Rows from block 8 of a small audio frame classifier, named by matrix and row number. Rows with one number within an expert belong to one neuron, the router's apart. Each number is 500 + 25 x the weight over its row's rms, rounded and kept within 0 to 999. All counts start at 0. Numbers have three digits each.
After each expert's rows are labels from the 100 clips, of 14848, where the router gives the expert most weight on average: "strongest on" is what is common among them. Only what is clearly more common there than usual is listed. The data: synthesized solo parts of chorales (CocoChorales).
# router: router (model.blocks.8.mlp.router.weight, 64x192, trained with AdamW), inputs 0-95
# up: expert up (model.blocks.8.mlp.up, 64x96x192), inputs 0-95
# down: expert down (model.blocks.8.mlp.down, 64x192x96, transposed), outputs 0-95

# expert 18
router.18:468480512465481533519540549489494463500506476531471528470518493491489549482517491535507515495529470500480499501472542499485455486491522477501470517446566476490506497496544535462481524506530548504506482490482531507503531458509531495487555508526506486522513532503530518502527527489475502542
up.0:480510454446550486559475494498478465496532504509497506505461474527515536510530495487518468474525529474503503529508503484509500465490505471544486514461508475533550492499482491534502473499515474515527480533497469462533457471480504480508526505482507475476520514470512519487526531478533541503
down.0:483422526509520438511511445511496482485459502486505569531493492499502487507523514470496509489485513551496515488498516486496522477467537538487499520502520519512539453514500501468478560520485522486489458545478526481479503500521497495517510463502497519504518491509536517495508483536517516484
up.2:514482505500554513478482511460543502483503509469468505464495464505497504508459505496514531455492521462487431480478502474484495464466517496503511479470532506474508460489504527520483492486510494517530490493486571498518493496456512472475509510533482492496506488535518514472534573458518493496
down.2:472489484476475485496457471558505450530490502515494498456455481514473498503479491461476513464471527522496497519512533534517500462502521503501493534501475542531536513526513474489497503505529417499467486523441533462474550492514481485490485523509491509457486492502549503487514474532503518516
up.6:494474477464482505503522479512491492481524512513514503488512536547542485496502517514518490512426507514454569529531536520503477450508521535526495543544474500501487468501484491525466504528493492534476507477531498531488484546468558486527498493500490477516470486504504499531494489535519538502
down.6:463430497504491495507505490558485468505501492519507556485491487548532514511538466527434529510547472486495471527463483488508491480471496494513554499476472548509503507455513513502476512491484509510471497510528508491479483521518532489504531529451498485540495538491516517466499505561495425469
strongest on: note F4; note G3; clarinet

# expert 55
router.55:498485504474509526472521559524503523475494463515469501512541508520467534500512500536437483496506490472515509506501537515531515525483499492493468520474520525494475506495538528459500522504517541535454490461485498497517481456487486490513545534538489529494522505552498501507543496492499493501
up.1:473562492482526504530517498501503513500504501508543481522533476481516540499503501469472512505504496512493513504544486505509514472506461513483515512523500511480467509445470507531434512507556518496533497468477504541480484542502492478536479567543509509496478474485471506492492498451510492472
down.1:496481538534550492522513508504536510468480513501536495485502503527465493491536496496501495504465464463513515516494472512521522477496517494528501514511474522520538468513526501514550515513464542486500491483497481498539474519493492501501525506522451554521483451495493453514501504524515484555
up.3:518462544517476432520509508489478516478426505519508534459517542540506524497539533481504490475500508524507531533493493534481501470489498512526485502454493467481548498539447499450539493510507454485482459540530525478527498523513493488532485506480525543508492466529509537501472490504507535484
down.3:486519465447511506465478522524527534492558458496479505504495510537530478503468472505521487483534498562520496503497441500533516455510483496486515485500477438483466519519462486485502465487505479510508549453538457520544502508534516489520460477523500475508482516505461488480496515456516498520
up.4:500489461493509484518526494476545524468509479506481481569529527505480452487510552453538489537514444523512476480547492542478468512504441482485457468503492502495554531509484541498529524497491488483535515511478461510481486512505500478520534523521477479509508487506487489464499512529490494482
down.4:495475516483480489536498546551527482527524490475534497558501465511489485512517455526485515478509472445557496506489536453465547484465507500483512525513493507487476457540544524535498530519513530521486433505487507525516448505509524469527508469482492477487519438514499501451488515508491496486
strongest on: note F#3; cello; note G#3

# expert 58
router.58:502473540490488496460516526485495504470482445488477504478468491488502504493493478552484510520507539484512501508536534498517509491494492501516427531470508516477493498467521491490506521503480536521516512537501533459464488481480532481447507520497493446502465512471518516509524497469513493499
up.0:503486486496519458524476494472474492492466487503505513505500528481499464486498482518460462490500514550498547532522458494474464478524529493483482492491509521466536488514473503469507521442440447498537520544469506470537532515483474454492485509517478554527522480526502516510498499510532515507
down.0:491502541526488519503516521507532513531527489489493455480430499503506546486459525458519484492509515462525498520504499511487537534481515501514499505495539444515445478490491508529515495507511521501478478478552525498523483525474471494470497505489477467513475493533460568503493507460531475499
up.1:493528492474400530491535506513478540520522489515511473513477515461510501490512512521481504463504491501485496549489475502502500505502493488481468501480438510531544519475500550530497490520498493514511518558536488484485511546512468518492489507494512497457544517504496508506520471506469486532
down.1:526470538526514491503489502463452499479500517507503489502578501529478493486525490527509450490546526463532520473497504442498501511488531494519509524473511488467504494500501501490475500503473478469500498506482469512484426503527482462504504495466522470495478472457494458507495503499509511481
up.2:481562502504481518490524486515474543519452463474503530478538470483495548526499452522407527515485547511467520496496451528517492434486469481492474517455484516532473515463513547500468523526500512487499514528517471483502505445516488481505483485552487522462475517481477496502488507478507517497
down.2:513441501563539495493472501478540515492548516517507475537439517522518494508452510454537455475463471491506475506508506512482524513524463538515494472519515515461512530519497521530517515504543517488516468469539497470528516503498523512506475516455527479486538487520520503489507493508516502503
strongest on: bassoon; note E4

# expert 10
router.10:494497545504471519488503499491475496519472497521509513488497504517489538468505534562478509484494472495489490542508536507517486538522551492523489513482506503504504503504524483488489520500507524508431462467511505487486488471500504495495541498503497524515472490535513527511501507474477495507
up.0:475477540490510490513492476499545508485488465513507514510496498476494489476454512491502563502460509482495455539481464471556484504480588514484485494486522490504538497503490509522502485511502506479457479488481585501542536490500503493482498549497496501490545533547492487488539483488491507516
down.0:483523478502485477486470512498575450522538485489471497471498521522495528504493470461514536477518459508500508503470510479515494505525500498484497465460525535491555481445514469493498556484520478547457498518475579492498492429514519522477487499515482498497530532478496467499488486506490460459
up.1:493491548498485455517464481496492487511509486501520519527531495510552508488511478471498455479510484471508482509510557521474513488522483520485479523516478490508523496534440497494482489508488461507497497574461452558539470502552496473515476496480505496496477527504514506505476523502493464484
down.1:482537532479497529477489507486541501534511526509487461497450536534492497501479479502474516494486480534508497481472540495488501496490511512487510471502542484475508492498516467505532523533480521543490495514528513488513500426506451489493512500518462532513473550470481439499497497511464501481
up.2:450477533481502464482493497511487507499465519524465517495479493530523514498542531504505516495509503487536479492457478522504480475537501501554500505490524488494490506490499471507552530496428492530483489490522488450502507480514476482524513486447548519514452474500466499503503476477454496513
down.2:515456538543519484525484491518482463416460485458525531516493512481497489501513495480492474447506533517505510499485549491491527519485504505494462480505468501479516533518468500475488510487478491529517483536483464491506452568501506499478537481470505507508520516571495501520513499519474484501
strongest on: note A3; cello

# expert 60
router.60:540546491457496525489500511519528515503541499470515491529490496532498499477508479503517469510485489459470570502500556467492539483501516513509484524534465528516474462470555512514514532521512522502478511485494504509542504473516481508489488472497514496492517502459510505463514490495491495495
up.0:463514524520473493491478478477501503488509505482489511549522480447497488520479517519502503506496521542495521535468487514537492509481500478489478504494495480483538509531508497499519543518552514501471514524498497454467552450463493506511524491481496477449468494498500485485533463525469477483
down.0:510551508507524516474525449452509537507483479542574537490485531503514471519467517474489518464471473505534499469526523457508489506522446520519513513475461486500423490495450506533513497487492475517512491498488518528517511517511520507533445519498500529473556528487501494485506500441480481517
up.1:506495517453496463510492499480481516486555509444489516499463514500518494537511483501511493485517511510492476508484490477494503486482505491505540524515500520472477479463510483572496496496460419489449495473523498531504529500484509509474523505501543511512506463464485510481498543509469446517
down.1:491502536525483519490539495478501547497467531466514509518524525486524519518509538473496482554521501520498491556502505506538438511498543495527486497495447454429516525488479497459533516466527556507489477492517475487534510521521519508470514489562523508496501508495481504493514488525467489516
up.2:499479541495481544524511481452466495454515501551561522495525474481470486493458499477470482513469497489476490531505544509505465508548488505472543440489467507470479515549509473473533497484546478499471504488450478515518523504511501541492484497513475487494448511534497515493499528518520517475
down.2:480523425507501537549525488535471455503493486501539481530510480480492484497482457515501490502493520553525507550509466485476506508503522469525476539498540516516472506455499507445508486475507524497495490518478508500503518540481496518499520537504520489507481455501467484496478513477522479507
strongest on: note G4; horn; note A4

# expert 44
router.44:540456527435471527514481546507472546500509489489499513534477504465479505480488512480460476489520490469492532478501513511471527487491549503535544521542458508497499513484538512550513538508512537474519489478546550511521478486532548516503496472485542478516471483484508520463489549493476524482
up.0:441494502506496495487507571494531507514510513486523473492493536494483469506477507491486473516515563498434526506497530525486465454547521490540482515482521509464497503495509496452513490494503532491502506439494525523468493468482532535514451494520487496484474480508494531509499464491507477527
down.0:517532510517496493493482486481529515511485495496485540507485528488526476511515528520461497507553455532512430542488492503508491496512526518471486471532498503494511512496522489547542521462473509474536508458485484477497470478511514503539512512495518456485508550462462439492498537539476489533
up.1:447516488517497476545486555493499478545482508517484516476538522534491494527509499486484493512526484480491445545506500504571547503491472486470450544528524514485492462500460533505484513499463455493461484513496530502487543494486497476483497499515498502510511521529521478560496501513498544489
down.1:533497515518525498480504512488547501568527491480475523485506537508472471508493512540485514464511502539490511505515524487472536517498506532466471539474489500503495460534475478531459470492507488455510469490492497528499529501528487481500535482462515465481490582516484498506524533500490490524
up.2:556546529495516523473503473480455500492512510542498514520476515481475495489517477499449506522497490503509457480469524500507508550519507491492499519545504475466482492542462476507479528525543497506481487531506473471499495502526491500514504471516498472516503529519499503511491512452493500491
down.2:460512485476511489510484503524523509519441525549509508486454493533480471524528508496483530488511500522530478527464530511523530485493485505511467531509498453482497493518533492468523525449519516475533513469478499518486546524453495500500459482499491513522511472511487482520482487531478510441
strongest on: note F#4; horn; note F4; instrument: viola

# expert 27
router.27:507472504523476510534498473477502466476490476483481528516534526510469489532471501523418554532495494512486525499453485477499496542498478503485506529474479526503493495530480482455562508509481502544532532546497524506498504493508515517517517556485466465523544484449467475493479457482553490534
up.0:485524452528499482454470494498529473511507485476496493536494465491495456472551505512504516453480534484503517507508513534465489517510497499496453500500518461486506559572516514507511485504506524511515514465518505474488547503496487500508514536476525500586469483512516470490522515456502513492
down.0:478489512458519535516466512564486505491505506543487487476481491462508495521559527458539499510487506524485453515543505465514519479505481531498524538519512487442520495492523524496528491491450457461494483468472467504520500512494543488522462481484496527517486530485517480537500479526439516499
up.1:502512522504493527541505501478515500481474512479480482468496509434529504482489513506558495535524518498488517531497482517458471475538455498478524519514526516454536494537512492491513501485507481475505484508477542519504510466508512548520479458495504521448525533472515443512501478436454438529
down.1:507542525515508531471567484513451471481518482511513499545492506507521506480521451489495526469451493524502486466522505506523473463488543474488504507487517479495498527499488469537508476552503507548485567483520467441527482500510471507476484452516521559534495478507482475486492520552554522441
up.2:479481526484487506501504494524507501506508545459471518474439516480477469471492552540509507486482514521496486535469491489494505491489495472491475511504494514459501513520517509479495502517498511519465503503523490475529536494484500455489501604495503514539491523539473542570490536503478482491
down.2:519512478469512491496446457501495517490530541492507463512473507462483513494506498495505490469482530517490558515499491513477497505495499493528543509519499508552534447524514502504507539528481495512526531457481524468462503504494546471493496441505497512484491456509468546563495513485521483523
strongest on: note D5; bassoon; note G3

# expert 62
router.62:537478472510489521535519503493484471519491465490520502532496497487477520509536511501486532501468438481571526519501500466550499537459531535480517552460491486520494493528530486502524474533501520475496531530521531539522470492499528519511509495516483511479513520479519474499481528484510469499
up.0:491509451552519500475500522494501488476496508482534510466530496489502523481532501497519506522533506527480496493525519531534495484499511534473492482486491510472479469449485469519473544524486501494554524486479468531504483490498553498463543553508518508522493528519485520515526448461480502455
down.0:506521483472519489520488534533475501499488493578516477495498469479488516457476514519519493459447474470527522499524463523487470505502472467518502529515502495473538549513540538464502514488518544509518486497530461451521544482526475460501497465476515535479481517487508540514484504520487506529
up.1:507513500491468478496522500499545520492506504500472500503473510462532503494476507524498532562526514520530502481476505480497515577496525482497527482477527495519497501543521515500475500531479494487471492538515454453486476525493486531487491512503509456515482512499459475493512503476454472494
down.1:500493487512519499518499512526470503469519551461529510519521519510452493473458477494480463438480507541481520509497495472472483468490494500496483525523494486458474547499593503505502505484527502467545532458489513523462536535498530483525530524451540487518517465513491478514525516525483481487
up.2:505529503497482582527461493477512537495519500507509479533472512515528531471508494500465478496506494511485494492513521462487460504504491498530491490521477473543498505445499486495541463491518499497567506544465506507450510470500547522517517528526512542486516516505517466475474576481499514492
down.2:508475449466519477500477576527509525482515463513475474547485556480521495519472506501495512491503528508504486512504483504520497463520490457495527481524563498483514456514511487500466522431490490542510477476513485515493501563500515535502432491501473518511475450485489473499496510518486525465
strongest on: note B4; horn; note A4; note C#5

# expert 34
router.34:452470537505478491500536517488468482497473459486458477497507509513437503477498494458461505542517524522475456531526529510515446464499479490499504500548474523499487497480506521541547507485508464499448490484496494499502475466467478493522567512486484469476508525501466492477490502461532502515
up.0:463515522483486508504523515511510525501508482494502549480508496531491517472493471444495494509490486521503461492466485507511517508504521502465527527458499478553490468514504542445478494476511518497516497504496486481504544460477528508523500549477515535449462495483505473497521499492485476511
down.0:517519529495504485529511512449478479515514485497523549524490520502501487523461527496498466518525547463430509544498472527506537480489524551506499492493495496459497530503515515487470512473477490466456461492460495537493485489490494492524466539508500499521501419529467487502495538465499521464
up.1:512468483528530495503531517526520512520487514484491538434449529526480518470474462505513498533483460480509499504507443528495473542519472477471493466493456525497517493464517478493545546454474526487519488485482487527480476482494517494517485541479492535508482489516550514531548485522479505508
down.1:480521479490495492499489473510468500526553480534481506545514472507471481520527472456484495525492467477488480480503527526522518460471534497536465467477449524469502524558471478495533503490494478497458474484492472485510486504500480505520521482502510493477504537507486558494505525542536477508
up.2:535481467486500489520509537510487499480488520474476526492524502487494487497502577500549486525509515499516519491521491512533517510514490505562514503493501490483575555510511485487571499489562486491519460489472492485474516495492510516507513477463508515528523495463506540514535502491530492513
down.2:514507494478516520498469541517504463513510539473478488468523502453506454502470499513524488504511513521492504547483471500525506541478520489515484500484520464486582486503487480486517513491539474477507436483478468509473493537478490518464496517512466508537540509509534525506549494514506474557
strongest on: note A3; tuba

# expert 59
router.59:490535537511490513493539517467488475491472515464503494495532509511507465471486496511495531496545487516527499481499536464493548521496514491465492482489464528498471507484488499517500512486502546475466530530524480496476530514518531484509536487508492539477503507519521451505517451507483531470
up.0:446521523520482483557503488509523491530521460547499487475515510555511509518482495495490510509510437494517526505519500496521503488480486501481476495488460495534523572502496548525485487520479511541538456511481488511527526502525527484521472495472482498497494529479439455458484502509478485522
down.0:508522437538443511460508506476476515517507466488501502467437487507501510524514455546519504525524515476471480548501500484491502506536531517522496489484487430454500491508472468535488467525485506513444495494501539468482461548530491534511536506500488512481528532513522484529473526540474503523
up.1:536498475474502521468470474489532534458498521472561497526481490497529512512506524510489511491473475542536508517487519517490497474501544525515460508545516452518563490524566531509489509495488490484484495514535562495548519491488521514482552490521453495476481512536564514533501513487463509505
down.1:510513476535520499508483484524480486524491519493529510513484537478504479477520481511463494493521504497499457506499529512505516480524491489558475507506482498489472489494488531518529502509506498516557507464507429497506492503516469495526463513501433500467531479453451558534525521513532488473
up.2:496513470520525472467519502469490464551503493457492501483508450529511476520498461474510478552516460480485481474513495513476468485525493487537531469484500511503500472503454525514472490505509504490513502515524479502514490479510541500492486504509466534494505476510549500521514497484431461503
down.2:516491520470454512550461529544481533475474487525453484463497508475534492508452509505487516487502522511517526488514550495514538487469531538546540556483504474510463444514545494469480499519510492490510558523504476486460476516503495523519525519540530466509487498495527507515468459496456510519
strongest on: note C#4; tuba; note C4; note B3

# expert 36
router.36:491508503480472471505522481504513535528487558496484504522496511515475506516508545505486526464527484488513524507510534491460478512500493488515464515492506533519488515502510513505473509523497502487521495479507515501534456505496516474473493481458549515485505467522496534515499490472495570462
up.0:507505512518477480520469517478523520472523482499487460494535457524466487464489516511512505487557480502487493499492462542494550526501436475546491486471496509532541528552460525485502539537480547492545469505516512481483477472545509554499488508467515490479477501451466507456479507523523466501
down.0:518496492492515493525508455513522501495533517526501499539520505483526530531558494490534456496448454497477517498516446529480496503493448511524488514482463529476485552491535495488494495446555465514492516513479490518503515529496546473479479516465508465490531477486522547499470486513490482516
up.1:462510484506490525507492528494468488559494502507513513502519491482484510497481508520526499489503479569482501513517492465492504503483453530530466498515497476500496473505471499494507525487518494514496516493482505489568480489525491516515523526457494517491472539543472458477516508481535473474
down.1:512491511546470515514519483479495517470492503453483526475542525503489534534480470497514507483490478501497522502505510548541480449485506471503511479481458481473513495508495518515539519494448489471554503487485480542487523503523498509513482485461440519446543455509495534509524546511489479505
up.2:482536546488480498491503503523477510531491473480490509469507486486498490476510501500507523452488518477521472502478484467524496516468493541484501521485538527480505483502469478517518489495507508519510513506519460487500445513503500505493447491513502475491489506496497463435532464492527478475
down.2:495493516536462517531551493514523537489527536501462480506503499521429488508479475502485551479482491489470498502472481498492509476544463457453508527496496477531477495494504498495499498488524529497449499464519501492493500495536531486489487528521492516552555516546498519437515514486498479511
strongest on: note B3; note A#3

# expert 17
router.17:490495512498503503498507532469465483482540469516485504477523528528457548457535529547461474485518484512493520501514552495525464527518519476504437516456544512482503491512539494493520533489481518512436471488472531468508506463499484498478534520482506500516493526522490523522536524470510511511
up.0:494494520501514514455541506468484517443507525490490483503474499481494542505535502504510506512503488518470534496492494525517482490504504514520539442499531482502438548523510511497488501489486470502488542476495508482473472526521506475493515505499539489480488526507501470555499512498423528499
down.0:513485513467500475495506482481504510492469517527452515510503479522471473514493550536482507516520484475439499512487492470496505532512487479517503537499494462466465522540512509484542502501525531466502553505515483493454495512509530495513546446504465457481521504508547471468522527528526513459
up.1:498539491505502514486532502478466480478545527490499471480537492506509533508539496490503477488484488519563560515506531506500473471534477503536519486473542484508465519570510476543489524454443465479542482515498491479525494502506474499542463496457514546482473498507488485509510486478494493514
down.1:476522526495518508502539502497528539545486509476550501496458500479540499487510459495479523517482491484522443495519507485478539476472534520448496475527502519515434470460518466518482537491430540513478505499526525527527475495496487510503503468499499481523496513503470516502471471491479452468
up.2:483518482511511478494502503494525497502507518549482480484554519515478542466528484499469480491536472550542552478543493501525508491501513497490497515489493528455493528548516488540513464486448456473469510505477456510494496494549496483510506480477507540523477544477482498496490490485519513531
down.2:478548497463519542499511477487493557546493481498514488511476511513487503494481498491483530502474513471488500497542487498477535494534524484427468497498492429507493523496503475531484492476484517562497522486515535519542463536509487530510463479518453466509491485542432546507452498493484470491
strongest on: note G#5; cello

# expert 7
router.7:485481458488538519525527561522506512507502533502482474509502479475469511474508487514473443501530510472522528478479498481485506511443523538524549487539478493521538489514545498491490547537493538508546545510473480505501480505522497537496486511482525488531470501471493490470481520534476539463
up.0:524539496484510443480516472525519475578516455501506448518483487552502450493539509506526505456457515487473512480469500497470532527507497496499485462483500485470523510481513500524504526486530518501464521483510493507524482472485536464530498526524471512466532518510519523516521488488536496482
down.0:502472496483490470464489486533514493484501492502479514459518514441483559509471490522502478489489509492516517491527511497498478468489555523489528453484479488538457539495477523520514468522454509500505486528495521491489478498501506524469527508505518555497457483477513502465521479464483492514
up.1:503466481531496493505480523548541495504504472469480493492482464525508477513527512506536513485510528476474472500523505480503459490486502497489545484487498510529515488496506498477478474484503452497501501500499526495477554512457511489514459502510485433525505476514512501519492540510476481476
down.1:500528541519493468488488508496491520528472459550496532490445479482518508512507551516485476474497476465475501516507502507503485476501493507549475519542526475484482522491501497511509525510474503477508462508513520490564483527534461511494508483496540506485457479517518531493483506500462514492
up.2:522518502496509492487482486537509492496523546479494514534500511502489496507511497510521494492471500544488489474480557471451496483513480487502517501501508514473446499508503498466496475536554515513502505448513475530497463508542516484503552530483522480502486489527515502500457522477519553493
down.2:450520502482498544508553517522496519481503486471562508474497509464497474526484484530488479488506541530486509454546458513465481537506505469490511498489477495494498539506462514477508503500535521507515532524528505528483479484491488521506471478517506483501565487484464498508528500481532461537
strongest on: note G#4; note A4; horn; note A#4

# expert 26
router.26:507531507491483504485507518498517498498515523487471514518510477473480521504521488468480509507503529482505509559432466485498497459477497501564472531527513517481517536508487492513494524516444471463475488507509453510468491515467484518487531500490458496504507503466510497447494501490462521498
up.11:525487526519529494490490503477517487468551490516518508486482507498495506461518496484499485506496498529517492535455468469520476504505481502490504519486479524521492469485488484540530468486520495478449464469471481472536489506525490491523567512523528468491489502485461503485493522494445520492
down.11:492507485485515494512496498539492519538492470466481483481494476504506488489517517477490491497486523473526524440525522495523539506533522507503487505525463467498533507510472512492479505519511460535492502532508447488528498462455512534461463484503552462485488515507491526486469565468519487502
up.12:489487470500536525493497485498524511494544471490518469490508466496550497488498529455480527485501491560543487521495501482521491466508479450483527513475494532498532507472507543469526509489492491508479490498488483481477498505553472469482548562526493522488499527473517490487487523526475493484
down.12:472500465525529498506527511477489482529475499496520498451479510489504485512439465487504479485471503519503481493521526458517543472463502542479482461490474544490482484503529522481497501478503480534474517497513511513487489472541478488484454516500478474458494560520489548511484522510495466514
up.14:485481536513483488509508480503494480498518506499512522517521502494553512536512486490472519488503503523511474550526512513439493435498493505498461467484544466490503509511478508477474513479516500512494485504570519471515536464506484530501489487508510459512524481550507501514460527519499460512
down.14:506525493463521476457510472548476530547490480540585454478504475502511496514519504479480495469530474509537484511529505492503496461520502535487511535515497475448492479460479500499513496491472525510508492539520477573583507512488487513485476492521500497487491452478539499490494534522483536455
strongest on: note A4; horn

# expert 23
router.23:492489499531513488484509509524525509511482461523452491508500503521535546491529523534488464523514482470529510463530509465514496479477452508530507534495494476481532506552539515465492529470518496495491509483515520501519544516517520471529493480505521474519533462478528562521513519512480521501
up.0:471475516514469523519526492513492472475495508483473473479490508499469499502493547505469512527503522495490517484451483487488481486521466523502539543503502509431556518460519479517508491487590538486468525495479526477487487545492512481542464505492495501495484523457490500509483488537494506497
down.0:508532503515517499500491517469493498505511548475512544526513497538521505513539531494516454514507556524526471515499507491496493487514538527504460495532471489459489513491475497542447488457525530515532510503522467509500545505517479468490442516502508475517501528554441495464488494477531498453
up.1:535474494549526434475502518529527492513478525499502473484476488521499497513484495525473469497511521513481477500502527470539479513502520580536460494484504510499527488505487501506527476474504508455477473506483481596509525497518469474514487484495491476492502483461498485526478518501499478505
down.1:484519494471526469504505483487469496532498507536504525513509507491515491515522496474492515533467457475529498480511477542493487480522475516464531525533463464518496542489529480493503521490500508522506513525519508503543527478493482545495426533555491526520456539520485499493521492490494526478
up.2:469547466528473531478520519514464531531519482476487485537537508454502495485466513519502490488498497503485486502527471482499524544508495492524451525485488458465523486484496477513489529492480497503531546476490530529507492512497484471475485527481449519490489529474540474456530514493488456510
down.2:511464515515505555513503484466523487502502502542531531479493487478467506540489472469492474514493499527485556458472495533512505472523454519492476470499429536486494506548487496490519497481511501494472494491461514479522501445535477492514496503488481492475467502537463497502507525505520477472
strongest on: note F4; note D#4; viola; note G4

# expert 47
router.47:486475523500502536508511523464493480521481487509480504490538535509466555499529526556472401512505477538500476488508553492485483543479507472541475532470526527504514491497531473496518509507490529507449482479494530483511511471491493465503514505520500493523503513549499525516504464454518487517
up.0:496508558476536505482517470448496526529498538478490460516495510495462554475519531525466461450545463511510477482515522498474515494466519460492482534483521501540503495544519488575514505505462509482489465459499521480514476443489524496511477535503484547515477510464511494486560519456496470504
down.0:495546513464477497484528503479474497462502523538497494527533481449506515531478524479502513487520452464535507497488495531489482477512454458465514471497488492496500495445478499485476535489463502478523502511492517498506493512485531494506516492523517502524539450476446474500505529472511518492
up.1:492492536489500507478465532456480492505498502491495459505497518519489541515508493509517479456506544491509479488480532466479514459522512499513530499477516458469482460503486485544420527493494520476564494487497501506492498484466481496522521523509517512485478481486488494528497460460551456489
down.1:510498490501538477526461528565511476495533494516473488493481467496524501518536500490518548468500515502477530487471466533499457523522471487525489493502497536510549492502500508477516520508480469536492471505474535509506481511441488472503476462530497538518518535540475473524515460491499494510
up.2:555501499522527501532526503509495504477485501498498502498520509478511494461521519517470512561536492489490500558512507518488437560507514507511474504506443466504466504513491488490493471482499512492456498505523466483508518494511501555486525493523525417490468514497490536524486518514504499460
down.2:522474477531453520489516498477477473516438497505510498485508493531499501497504480484498542475461504519499497533475499482507455466481489507479484523498538523526511528443502493481514504522505500528486483511485498453556485475481512507483551514488465476525559522503517519523545507506458482511
strongest on: cello; note F#4; note E3; instrument: viola